Weights of a small multi-label image tagger: widths [128, 224, 384], 203450 training examples.
Rows from block 4 of a small multi-label image tagger, named by matrix and row number. Rows with one number belong to one channel. Each number is 50 + 15 x the weight over its row's rms, rounded and kept within 0 to 99. All counts start at 0.
After each channel's rows are labels from the 100 images, of 14976, where the channel reaches its highest value: "top examples" is what is common among them. Only what is clearly more common there than usual is listed. The data: photos with spoken descriptions (Open Images, Localized Narratives).
# convs0: first 3x3 conv (model.blocks.4.convs.0.weight, 224x224x3x3, each kernel summed), inputs 56-111
# convs1: second 3x3 conv (model.blocks.4.convs.1.weight, 224x224x3x3, transposed, each kernel summed), outputs 56-111

convs0.8:34 55 66 50 46 36 83 38 52 40 22 44 44 40 17 39 69 78 45 58 59 24 43 71 66 34 60 53 71 58 47 30 24 47 73 48 61 52 30 56 72 60 59 57 50 62 61 47 43 27 34 60 34 34 56 43
convs1.8:59 57 65 45 41 65 32 65 25 51 91 48 43 60 54 38 58 39 43 71 41 29 46 37 44 47 62 59 58 54 44 35 44 38 47 22 49 60 29 59 60 30 54 62 64 55 55 48 25 68 45 53 55 20 40 37
top examples: text has "buildings"

convs0.112:40 61 65 26 51 59 40 78 00 35 57 34 39 52 39 52 32 22 26 75 50 66 49 56 63 23 68 38 43 40 70 24 42 57 66 71 55 47 34 53 28 65 61 41 63 54 55 42 34 65 33 39 76 21 60 45
convs1.112:75 21 54 64 27 37 66 73 72 55 67 32 53 40 73 63 48 34 74 64 59 50 68 34 39 52 41 22 64 50 47 63 77 61 99 46 53 47 44 67 37 44 27 40 76 54 76 45 38 66 49 57 67 49 43 78
top examples: text has "man"

convs0.56:19 28 46 41 51 64 39 58 60 62 29 90 39 51 22 50 46 48 44 56 70 35 41 36 57 60 55 47 70 52 64 68 58 56 55 58 48 54 35 45 30 49 50 52 40 57 37 42 57 37 70 54 54 56 37 46
convs1.56:43 46 39 64 86 60 67 97 25 56 51 48 58 63 50 68 52 48 59 53 47 37 43 31 43 47 55 41 41 26 49 42 38 53 57 38 48 41 54 46 37 73 43 56 52 35 54 92 41 61 65 51 37 64 46 66
top examples: text has "standing"; text has "man"

convs0.34:54 61 97 45 42 99 52 46 60 42 27 38 50 57 52 54 34 47 49 54 44 59 46 39 35 63 44 57 38 46 40 57 42 38 33 51 35 63 27 66 57 53 64 31 52 83 53 46 57 56 70 57 69 49 70 53
convs1.34:52 48 84 53 49 33 33 52 28 51 55 55 20 54 40 59 56 53 45 58 41 46 43 25 62 53 48 33 25 38 30 60 50 59 41 35 36 31 41 69 33 48 46 59 61 47 64 40 37 37 32 45 44 63 41 39
top examples: text has "text"; text has "written"

convs0.48:36 45 41 66 72 18 40 50 41 41 39 50 58 52 81 43 63 44 33 42 36 52 30 47 54 34 15 57 44 41 41 61 54 46 46 25 62 80 53 36 68 65 63 30 38 69 41 33 36 46 50 45 42 52 40 47
convs1.48:55 48 31 46 18 64 53 51 36 37 33 66 85 39 91 50 56 36 66 47 47 49 48 33 56 45 72 51 66 69 69 74 41 51 30 21 51 99 46 49 46 54 36 44 54 50 36 44 52 48 63 65 53 49 40 56
top examples: text has "sky"; text has "buildings"

convs0.209:57 49 47 67 40 55 45 46 73 49 54 51 48 18 54 67 38 58 51 66 43 51 73 53 40 48 35 37 40 63 89 55 61 51 37 58 31 70 57 65 47 39 38 62 37 36 66 53 57 72 72 57 58 55 41 52
convs1.209:63 44 51 47 44 65 55 68 62 46 18 55 29 42 54 52 81 62 44 71 43 47 69 60 41 68 49 66 58 44 54 38 21 66 33 16 55 23 48 55 50 44 17 54 59 30 52 40 61 54 59 38 42 39 33 36
top examples: text has "wall"

convs0.159:73 23 41 56 61 46 69 45 73 45 33 41 46 73 13 23 18 24 52 28 31 54 36 44 82 48 52 46 43 46 61 63 29 42 56 52 48 51 52 24 43 51 64 77 59 57 44 59 64 51 72 49 32 66 62 48
convs1.159:33 63 46 40 63 64 61 56 43 22 76 50 62 53 57 45 62 62 19 54 38 52 46 45 39 42 41 57 61 58 48 75 83 43 88 41 51 17 39 43 51 19 37 78 52 49 46 49 42 55 54 43 56 76 51 63
top examples: text has "man"

convs0.156:52 64 56 49 44 60 30 56 44 30 52 76 55 61 46 34 36 47 30 54 45 47 48 76 42 41 55 44 61 69 49 34 53 58 20 47 42 99 48 58 20 47 43 36 80 64 48 55 42 50 30 17 57 52 41 99
convs1.156:46 68 66 43 52 51 57 50 58 61 46 66 58 41 56 48 61 40 39 36 37 23 71 35 63 31 56 51 43 99 41 55 44 46 59 37 47 42 65 60 79 59 56 51 56 75 39 29 35 45 39 42 39 46 62 47
top examples: text has "road"; text has "car"; text has "vehicles"

convs0.222:53 71 53 64 34 64 77 46 91 36 83 69 33 40 39 67 39 31 49 69 50 73 63 33 74 44 49 75 43 36 39 44 83 50 30 68 47 37 45 43 65 49 33 39 46 81 37 29 25 51 59 49 54 65 57 49
convs1.222:42 55 41 69 32 47 45 66 35 70 56 66 54 54 32 49 42 35 41 45 60 49 48 57 49 51 89 58 74 51 52 22 21 42 47 56 60 40 66 25 60 61 64 41 21 30 31 80 56 40 62 38 49 34 44 49
top examples: text has "wearing"; text has "man"

convs0.201:57 72 47 61 63 24 41 65 75 42 39 57 48 41 50 62 48 34 37 43 42 57 88 51 72 65 51 57 56 35 60 72 50 50 64 39 62 17 42 61 72 32 75 42 29 35 56 59 50 63 60 41 30 54 45 31
convs1.201:73 57 37 42 36 59 33 27 86 58 19 57 39 63 45 41 48 31 44 22 13 46 61 52 19 58 40 44 39 32 70 43 51 37 45 23 33 45 63 30 26 20 41 43 50 56 39 61 55 33 44 40 51 27 38 47
top examples: text has "black"

convs0.223:43 37 31 58 33 29 30 64 34 53 46 43 40 52 21 78 50 50 25 30 34 32 54 47 49 44 36 40 60 85 73 55 29 57 45 49 57 99 55 44 54 61 22 52 49 49 65 69 53 66 43 55 49 42 70 88
convs1.223:51 67 37 28 57 67 30 50 74 43 20 52 46 25 53 58 48 37 55 73 57 57 39 36 26 33 33 48 47 71 38 35 54 67 43 24 32 65 84 72 29 62 51 44 55 60 42 40 54 78 59 58 34 29 45 33
top examples: text has "road"; text has "grass"

convs0.221:52 35 93 45 67 59 82 31 24 47 29 58 45 40 81 55 67 51 52 47 70 73 48 68 36 28 40 40 49 44 56 54 22 54 71 51 56 41 36 37 45 45 48 57 74 45 38 38 44 41 51 67 30 67 60 28
convs1.221:37 43 58 65 46 22 43 51 67 66 49 57 54 43 45 47 23 47 62 56 41 54 46 44 60 25 40 39 54 78 53 45 39 22 44 42 37 60 61 84 21 33 72 75 53 56 59 13 64 51 48 55 45 53 50 79
top examples: text has "lights"

convs0.36:42 72 30 41 50 51 29 46 45 47 66 41 40 35 21 55 49 65 32 25 63 22 53 29 28 43 46 53 67 45 54 50 55 39 55 40 74 44 43 69 62 68 53 44 55 63 53 40 31 47 77 59 74 56 62 35
convs1.36:53 65 53 55 49 64 27 47 35 68 56 54 31 44 27 36 43 52 44 51 34 56 37 50 93 47 62 62 41 56 39 60 32 53 62 48 57 62 45 47 37 50 60 47 31 28 57 59 47 41 55 46 32 49 32 57
top examples: text has "table"

convs0.102:58 78 34 55 86 50 38 39 60 47 38 52 42 59 42 46 44 39 25 37 69 48 43 38 59 65 47 81 61 72 68 34 72 78 76 49 42 43 45 16 64 37 68 47 41 35 46 38 45 52 39 59 34 57 60 35
convs1.102:34 56 44 33 56 48 26 43 59 40 58 50 56 31 89 38 29 31 47 56 50 39 42 49 37 33 57 46 39 51 63 54 61 64 71 27 48 53 36 36 62 42 66 47 55 24 55 14 29 39 63 45 30 07 63 74
top examples: text has "sky"; text has "trees"; text has "clouds"

convs0.71:41 60 81 40 52 52 90 51 52 45 33 40 76 63 43 26 43 47 53 43 41 13 47 53 39 32 39 36 68 28 61 45 58 37 32 29 48 39 51 30 28 47 53 59 63 48 58 40 38 56 39 33 51 56 76 52
convs1.71:49 44 52 69 63 60 89 99 54 35 23 27 61 59 25 61 51 48 29 59 46 53 58 35 60 40 56 51 43 53 59 67 53 60 83 19 50 56 48 60 72 14 39 45 48 71 57 56 51 55 59 81 35 40 70 59
top examples: text has "wall"; text has "man"

convs0.60:38 30 37 63 39 61 36 39 50 56 31 47 52 40 59 42 24 61 36 63 45 68 56 77 65 45 23 47 36 37 56 35 61 50 59 42 59 68 53 51 52 61 48 70 20 17 52 45 60 60 49 60 44 53 52 55
convs1.60:62 30 53 59 72 48 32 74 54 54 53 28 36 44 39 33 52 65 55 70 56 49 41 48 63 41 64 61 59 41 64 43 64 44 55 45 56 22 40 38 58 60 61 62 72 38 21 42 60 54 33 50 47 49 43 59
top examples: text has "grass"; text has "ground"

convs0.119:47 58 72 58 36 21 71 67 59 65 43 59 50 72 54 39 50 47 21 54 42 55 40 37 43 36 54 40 47 31 64 30 33 63 62 58 43 31 46 58 48 59 50 42 50 63 38 57 69 65 63 58 53 43 56 38
convs1.119:43 23 46 29 48 37 56 34 52 67 47 43 35 45 20 15 51 45 61 52 67 43 58 60 63 44 34 59 32 43 60 63 49 63 49 44 49 57 61 49 51 52 45 32 26 20 28 51 75 40 66 54 52 37 34 43
top examples: text has "building"

convs0.216:37 69 40 60 47 53 73 37 30 54 20 56 45 57 49 42 58 42 68 06 49 27 36 78 42 78 50 41 41 50 48 55 42 43 52 52 73 54 61 61 54 50 64 02 54 37 56 35 57 44 45 62 51 47 45 32
convs1.216:56 34 45 68 79 48 31 64 41 34 45 41 45 40 35 56 76 55 61 50 59 52 77 48 39 37 68 64 59 29 37 52 47 41 28 40 30 43 37 69 49 57 58 58 60 44 83 73 59 56 37 30 46 45 51 37
top examples: text has "man"

convs0.149:51 54 31 50 38 49 70 55 59 37 75 79 57 45 44 43 97 60 46 56 47 70 35 36 47 54 27 48 34 57 64 66 99 59 67 41 05 27 48 57 45 64 76 67 52 60 44 49 48 46 47 70 49 39 58 57
convs1.149:36 39 31 47 68 35 54 97 70 21 76 71 24 45 65 45 69 43 43 68 48 46 53 50 37 49 41 43 37 64 33 20 27 64 28 39 53 55 54 22 41 67 63 44 36 35 57 93 69 37 67 32 46 54 37 40
top examples: text has "man"; text has "wearing"; text has "white"

convs0.44:34 71 31 49 56 36 52 32 37 55 53 29 64 31 73 56 28 61 34 61 39 51 46 66 38 42 51 51 59 47 66 22 33 57 67 27 69 69 48 58 23 68 50 50 56 61 30 36 70 62 37 37 47 21 22 61
convs1.44:66 64 36 20 48 37 90 81 51 72 41 70 62 53 69 60 48 54 60 32 55 40 61 63 54 53 24 56 69 35 48 70 55 54 39 66 57 18 54 55 33 63 42 55 36 38 45 79 52 60 75 57 54 63 58 69
top examples: text has "wall"

convs0.26:28 82 45 60 72 40 44 59 61 49 69 32 51 62 45 57 34 45 54 45 53 11 33 42 57 65 80 74 33 34 57 54 88 56 53 49 25 47 61 89 43 42 71 42 52 48 26 52 62 22 61 45 60 49 36 62
convs1.26:30 65 46 53 50 44 44 53 50 51 45 64 45 65 63 56 58 55 67 43 60 46 35 63 84 56 28 58 65 64 37 41 57 58 51 87 47 49 61 45 59 54 65 29 35 69 27 58 40 56 35 54 31 65 52 38
top examples: text has "woman"

convs0.93:71 50 34 60 45 55 69 43 65 31 66 30 48 63 43 62 36 43 24 37 42 56 37 40 49 52 30 44 49 34 49 36 51 59 36 58 59 38 34 26 33 58 64 62 65 37 20 31 49 60 66 45 26 39 16 31
convs1.93:42 40 46 65 49 61 26 83 41 46 26 56 36 54 40 37 38 43 46 34 47 42 59 50 49 34 11 46 55 47 57 64 61 49 42 24 36 46 38 48 52 44 67 55 53 58 52 78 49 58 59 71 42 35 28 58
top examples: text has "standing"; text has "man"

convs0.212:58 35 52 45 45 59 46 43 36 43 53 54 43 54 49 50 65 66 39 54 31 60 36 47 53 36 45 45 67 48 63 47 38 52 53 40 47 54 49 42 43 36 45 57 40 58 58 29 57 63 49 51 37 45 74 49
convs1.212:19 45 60 35 45 70 62 55 24 54 46 60 57 47 73 46 34 58 57 47 61 53 56 44 45 52 55 59 59 58 45 73 50 30 57 39 69 58 36 73 39 48 47 72 43 77 31 37 56 57 44 56 43 62 57 64
top examples: text has "lights"; text has "dark"

convs0.125:51 30 68 56 69 44 36 56 32 41 39 61 33 66 70 67 69 41 61 54 38 45 49 36 35 52 35 72 65 49 53 47 49 35 70 32 42 51 45 57 70 47 34 52 37 52 42 45 68 67 17 82 72 55 65 46
convs1.125:54 54 49 59 27 46 40 25 39 41 56 17 48 44 44 51 66 68 34 48 31 31 50 44 48 65 61 65 18 34 37 60 65 72 50 51 53 30 64 47 57 25 67 57 83 38 45 41 54 70 30 66 51 35 39 36
top examples: text has "grass"

convs0.95:52 50 79 61 37 54 47 27 48 38 53 50 62 42 21 43 51 31 68 52 37 32 39 49 47 59 17 69 63 59 59 56 47 36 28 29 31 79 55 34 55 80 33 61 09 27 62 67 51 45 61 34 37 55 79 33
convs1.95:28 05 37 74 61 59 29 61 49 45 66 51 41 34 60 41 47 57 49 56 51 54 72 69 45 28 52 14 64 43 55 49 34 73 59 82 57 27 54 50 38 43 76 65 99 73 41 52 38 71 71 27 66 60 60 71
top examples: text has "trees"; text has "sky"

convs0.114:56 47 36 49 70 65 50 38 45 24 61 58 66 51 43 60 29 52 39 30 39 33 47 59 32 65 49 55 76 40 56 53 36 43 65 53 53 35 35 44 56 50 53 38 15 57 59 35 49 60 34 55 41 47 43 42
convs1.114:77 29 30 47 32 31 42 32 36 55 36 32 26 54 61 64 49 60 37 16 62 45 74 39 44 84 45 68 53 59 39 45 33 41 52 39 50 63 41 53 60 53 29 52 54 46 67 28 47 42 47 42 43 45 69 39
top examples: text has "trees"; text has "sky"; text has "grass"; text has "plants"

convs0.140:48 47 57 73 25 32 50 84 38 42 49 61 53 48 57 38 65 58 66 75 73 71 40 71 53 51 57 56 43 41 49 32 45 57 69 34 51 36 50 78 71 29 47 45 26 79 32 69 33 18 64 50 68 54 73 53
convs1.140:49 31 48 50 16 71 63 56 62 53 48 49 73 26 35 41 42 62 45 47 53 47 42 57 32 41 47 41 26 53 37 40 49 62 44 39 31 50 62 49 52 42 68 40 33 32 72 51 75 15 28 35 61 48 23 49
top examples: text has "wearing"

convs0.43:64 47 37 29 52 54 57 70 53 45 35 45 51 73 57 45 61 37 65 56 40 34 70 49 25 57 40 61 41 50 74 55 42 61 51 32 32 35 38 58 38 39 14 59 46 73 78 33 98 53 68 43 72 21 51 41
convs1.43:42 43 47 61 57 28 57 56 68 90 71 61 44 82 44 80 45 45 49 60 51 41 45 42 55 21 53 56 49 54 65 30 39 43 52 36 89 38 54 59 40 44 68 70 56 64 58 43 67 57 43 70 42 52 48 60
top examples: text has "wall"

convs0.106:32 74 64 32 51 80 89 34 55 47 65 58 59 95 38 54 42 39 49 63 63 49 51 40 35 65 50 51 41 65 36 65 42 31 19 50 36 39 71 45 34 60 62 32 32 43 63 33 56 43 72 62 52 62 30 40
convs1.106:54 56 68 29 65 59 71 58 49 40 58 45 32 33 36 37 33 65 50 46 58 56 44 55 52 20 67 49 75 68 63 61 39 33 46 62 54 51 48 64 56 23 50 52 71 38 69 40 60 32 33 46 43 62 60 46
top examples: text has "sky"

convs0.120:64 35 45 64 64 56 26 48 63 40 64 73 69 74 43 45 67 34 41 44 39 25 33 30 54 43 61 61 63 59 71 63 45 58 11 65 26 91 39 42 64 52 35 42 81 59 44 58 29 20 55 47 58 31 55 88
convs1.120:54 49 62 43 36 51 38 43 44 18 67 40 49 47 54 57 15 48 48 10 19 45 68 28 68 56 48 56 28 62 33 30 43 20 54 40 58 79 47 78 72 28 47 43 41 53 44 70 48 42 49 31 50 42 47 37
top examples: text has "road"; text has "car"; text has "vehicles"

convs0.14:15 65 53 38 32 38 29 33 41 33 46 52 52 48 30 49 50 42 42 42 56 35 47 22 51 61 49 53 64 40 66 46 66 66 96 48 28 53 74 58 73 21 45 49 54 60 56 38 52 54 56 69 30 21 37 56
convs1.14:68 40 65 52 48 62 58 61 63 35 51 39 31 51 39 47 34 78 44 69 40 46 37 68 51 38 45 46 78 61 54 30 32 53 24 52 39 69 39 43 52 71 41 57 49 40 30 59 61 62 60 57 55 35 67 50
top examples: text has "wearing"

convs0.51:49 51 59 35 48 61 24 52 33 47 45 56 50 31 56 22 88 52 52 25 35 47 33 46 71 42 33 53 40 35 75 64 26 42 73 47 45 65 50 43 27 47 60 14 41 47 34 61 69 43 29 37 43 58 53 25
convs1.51:40 64 37 52 24 46 74 28 48 46 66 47 71 43 66 52 43 34 43 41 34 63 59 46 33 61 58 66 48 49 49 62 60 47 67 21 51 46 44 70 41 61 23 26 63 56 48 61 62 46 70 41 35 74 30 61
top examples: text has "building"

convs0.61:38 54 41 51 51 27 55 54 31 40 68 42 53 96 31 41 58 53 75 59 37 38 58 56 34 46 66 46 34 69 70 66 82 48 54 50 48 63 69 61 54 46 51 35 47 43 46 51 40 55 45 20 35 39 55 69
convs1.61:73 63 39 48 71 47 81 36 39 52 35 53 49 42 66 30 89 37 51 51 85 51 32 59 78 43 50 53 40 50 57 60 36 42 46 47 56 58 39 33 39 44 73 55 34 46 51 24 30 45 74 38 65 71 33 44
top examples: text has "sky"; text has "trees"; text has "clouds"; text has "buildings"

convs0.62:24 61 49 53 38 37 39 90 59 55 68 59 62 34 38 57 56 48 35 42 52 32 27 09 77 52 49 35 47 63 53 65 99 65 87 25 42 21 41 33 65 75 54 65 39 42 36 53 41 63 50 73 72 27 58 56
convs1.62:26 38 45 55 50 54 65 31 35 38 42 31 69 36 46 38 55 42 62 48 58 43 56 47 23 62 80 29 58 76 56 47 42 41 60 72 41 35 55 28 42 75 57 21 27 54 40 65 43 39 51 54 56 37 48 44
top examples: text has "wearing"

convs0.50:28 69 44 69 61 32 55 45 60 33 54 71 65 50 32 45 43 42 30 50 39 32 46 38 36 57 61 46 45 45 62 22 47 57 42 31 50 40 32 58 26 55 57 48 46 67 37 55 51 51 47 71 46 50 42 33
convs1.50:45 31 37 52 57 58 36 71 52 67 53 44 29 54 36 48 38 48 37 57 45 46 48 43 67 63 44 60 72 16 43 53 53 56 26 24 38 52 49 51 53 49 68 57 48 64 38 65 44 53 29 35 56 67 38 54
top examples: text has "man"

convs0.133:47 68 25 32 52 48 25 38 50 38 58 74 61 80 50 59 57 46 49 66 68 38 53 57 42 42 43 66 48 45 51 51 65 41 48 51 57 55 32 40 71 49 45 79 45 47 72 27 43 58 53 39 54 64 67 51
convs1.133:59 34 53 58 45 31 57 54 67 61 60 26 55 57 69 46 69 84 45 45 27 64 52 33 31 54 60 51 55 45 45 45 72 50 33 37 33 66 91 45 54 90 22 29 18 35 66 55 40 47 32 61 59 51 49 30
top examples: text has "plants"

convs0.49:42 49 48 69 28 48 55 43 58 54 66 58 50 45 58 42 43 25 38 40 41 90 51 51 48 57 48 57 38 50 53 45 84 63 73 84 63 64 42 21 46 47 44 39 65 41 60 44 50 43 55 45 32 70 58 35
convs1.49:41 60 57 59 52 26 45 62 67 33 47 50 34 65 47 33 32 48 61 70 67 62 59 32 61 53 47 44 44 49 70 48 71 54 58 46 48 57 31 40 26 68 76 31 60 47 38 56 65 54 33 35 54 67 45 50
top examples: text has "wearing"; text has "man"

convs0.158:62 36 52 31 58 41 37 84 57 34 69 41 42 46 67 49 72 55 65 46 24 51 45 71 42 47 48 52 52 52 98 29 79 55 58 77 62 65 49 52 37 42 30 47 33 62 60 63 29 63 30 74 58 56 59 82
convs1.158:37 48 37 62 81 47 58 33 45 61 69 43 79 37 42 61 66 52 55 56 71 57 36 62 48 29 46 52 22 54 49 39 22 42 41 51 49 45 46 41 82 49 56 49 44 41 56 37 51 45 41 47 47 44 37 40
top examples: text has "woman"; text has "wearing"

convs0.141:60 25 44 66 67 70 50 36 54 39 54 27 48 79 56 39 39 41 59 55 68 59 63 40 62 35 23 48 80 24 70 49 40 39 40 48 52 74 37 33 59 51 46 51 53 17 77 44 40 58 62 60 62 52 58 49
convs1.141:44 56 33 64 07 38 73 44 30 75 42 48 53 49 45 91 33 54 35 46 31 58 19 35 61 75 48 51 83 62 55 48 39 40 29 45 63 45 51 73 43 44 53 40 55 71 54 34 22 64 52 59 61 67 40 43
top examples: text has "trees"; text has "sky"; text has "buildings"; text has "plants"

convs0.126:57 58 20 67 36 47 60 35 72 60 29 64 71 56 62 30 45 36 27 52 52 31 24 58 18 32 47 40 57 50 31 56 35 41 43 61 30 27 45 73 52 76 55 36 46 48 60 71 52 76 47 67 44 52 54 63
convs1.126:38 27 53 65 43 40 54 31 61 63 57 28 58 49 51 60 73 27 53 43 23 52 25 70 64 62 56 66 28 51 26 38 57 52 59 33 37 30 34 37 49 49 43 58 41 40 47 31 47 56 26 56 71 50 64 34
top examples: text has "sky"

convs0.25:25 63 12 25 57 44 56 52 40 43 47 35 66 26 44 53 68 73 42 33 53 44 65 32 52 52 46 60 42 62 63 25 42 47 51 40 83 48 45 23 43 59 45 80 16 41 48 37 30 28 47 56 49 49 23 23
convs1.25:48 57 41 50 59 51 60 54 61 46 77 61 44 53 67 39 73 67 20 39 47 44 67 48 50 59 60 49 46 56 40 43 50 64 58 62 44 57 75 42 45 21 51 63 36 52 48 44 62 67 55 60 52 44 66 63
top examples: text has "road"; text has "buildings"

convs0.136:74 52 75 78 45 56 36 61 89 39 31 56 52 58 43 44 72 43 36 92 49 86 50 33 48 45 48 48 55 61 41 49 27 51 64 31 68 77 37 35 63 49 78 62 30 22 44 66 44 31 26 30 49 57 61 80
convs1.136:51 55 57 35 27 47 53 41 43 44 56 64 63 67 41 39 33 40 42 50 78 63 76 44 48 52 56 77 61 54 24 50 46 50 59 69 59 56 64 13 83 58 50 42 53 38 42 74 34 47 21 57 60 33 56 54
top examples: text has "color"

convs0.47:20 26 66 71 70 50 43 54 44 62 36 33 40 40 27 11 30 54 36 52 34 41 80 59 66 61 63 54 49 40 48 36 52 68 43 42 53 51 85 30 59 67 25 55 39 52 59 41 34 70 57 38 55 66 36 35
convs1.47:70 59 51 57 17 28 48 29 58 16 33 47 33 48 72 70 38 45 72 43 42 45 43 49 31 57 64 54 47 47 52 90 54 69 41 50 46 53 36 44 22 56 69 66 41 61 51 74 48 35 41 48 41 31 24 72
top examples: text has "sky"; text has "buildings"

convs0.55:65 49 48 35 91 34 56 64 63 40 42 34 65 64 36 46 38 38 49 56 35 08 35 35 69 21 82 67 53 47 39 34 41 67 35 54 24 89 68 72 52 39 33 55 56 62 42 39 43 26 55 28 64 50 41 49
convs1.55:71 63 55 34 55 43 44 29 37 66 46 42 65 74 33 90 74 36 55 60 32 54 39 57 53 46 26 53 63 44 54 53 49 64 58 41 50 41 64 68 42 35 43 48 53 53 59 47 55 49 44 50 53 54 51 55
top examples: text has "woman"

convs0.127:47 44 61 40 62 47 43 71 57 46 54 75 26 41 47 39 62 57 47 56 67 27 30 47 40 59 46 67 63 58 38 64 84 49 82 76 51 46 53 40 52 50 33 44 65 70 56 70 60 41 60 51 42 44 30 38
convs1.127:42 42 83 25 61 58 60 99 43 81 43 52 44 23 30 38 43 53 48 51 69 53 54 49 27 33 58 40 36 38 49 48 45 36 30 60 45 46 29 60 25 27 45 40 47 43 44 71 52 74 27 47 39 46 49 51
top examples: text has "man"; text has "sitting"

convs0.138:43 56 60 21 47 49 34 58 59 51 84 53 56 50 39 48 54 48 49 70 65 99 48 64 46 59 10 28 27 66 60 42 30 47 64 26 55 20 57 45 76 55 44 33 34 38 61 62 55 27 34 60 69 63 63 43
convs1.138:63 58 45 64 44 34 17 56 52 28 49 47 41 73 63 57 78 79 54 50 33 57 82 59 77 81 19 61 26 49 46 50 65 47 74 53 34 57 33 37 53 48 61 73 48 63 56 32 48 44 57 40 41 27 77 51
top examples: text has "sky"

convs0.84:34 73 66 60 50 49 38 46 69 55 27 43 63 61 68 44 48 47 42 48 43 67 37 65 73 63 63 60 28 76 75 58 44 47 13 32 55 57 28 85 42 63 89 46 61 57 29 57 38 51 48 25 52 49 50 37
convs1.84:47 56 53 56 44 46 48 10 63 43 42 41 44 40 70 42 49 22 58 34 52 36 20 62 59 33 28 74 36 48 50 39 40 26 61 75 52 34 47 77 55 47 61 32 71 44 39 55 39 38 64 43 44 53 45 44
top examples: text has "woman"

convs0.72:52 59 57 53 82 63 26 61 65 83 47 56 58 45 33 58 82 28 59 44 62 36 28 43 41 33 66 59 71 38 36 61 29 60 26 44 45 34 51 63 58 57 59 38 00 49 46 66 52 66 53 50 37 51 39 32
convs1.72:66 66 74 35 52 57 53 42 42 65 72 75 52 76 50 29 33 55 58 46 43 54 25 62 66 50 50 70 79 34 43 36 58 76 31 39 30 46 41 52 35 65 33 61 74 23 62 72 52 54 51 60 63 42 51 54
top examples: text has "grass"

convs0.40:56 51 56 68 45 36 43 37 61 43 40 24 41 53 80 62 62 59 38 57 39 44 56 34 47 28 51 65 47 73 38 37 20 61 40 54 57 74 29 66 42 58 33 25 40 46 48 19 53 61 59 46 52 73 36 32
convs1.40:27 34 39 49 37 42 48 69 53 43 34 47 24 47 45 49 51 51 39 75 51 52 30 43 53 59 54 35 35 46 43 52 28 43 44 29 52 29 36 32 49 35 45 70 63 50 47 63 46 65 49 14 53 35 88 53
top examples: text has "table"

convs0.144:42 48 66 52 44 69 49 41 45 52 38 47 51 60 74 16 41 42 60 26 62 57 52 67 70 54 35 60 51 33 85 51 50 55 69 41 66 56 22 46 38 63 56 41 46 32 49 31 46 36 55 57 58 62 46 47
convs1.144:36 47 41 64 55 21 66 77 34 32 43 48 38 49 48 56 41 36 79 49 50 66 54 40 40 63 38 68 55 52 60 63 68 67 50 18 37 53 46 45 42 61 79 56 69 62 55 50 50 56 44 52 54 59 56 39
top examples: text has "man"

convs0.27:30 69 58 73 57 45 57 34 46 65 37 33 56 33 46 59 07 31 52 36 42 54 39 42 53 24 47 53 77 40 40 28 46 63 52 42 39 58 73 37 34 64 42 47 45 65 30 48 61 69 46 38 51 43 32 30
convs1.27:35 32 40 49 42 63 48 60 40 64 48 63 26 33 06 63 55 59 37 38 35 55 59 50 75 44 57 46 71 56 42 63 64 63 51 47 53 53 47 30 60 82 49 58 51 51 34 39 68 65 30 59 40 40 55 58
top examples: text has "trees"; text has "sky"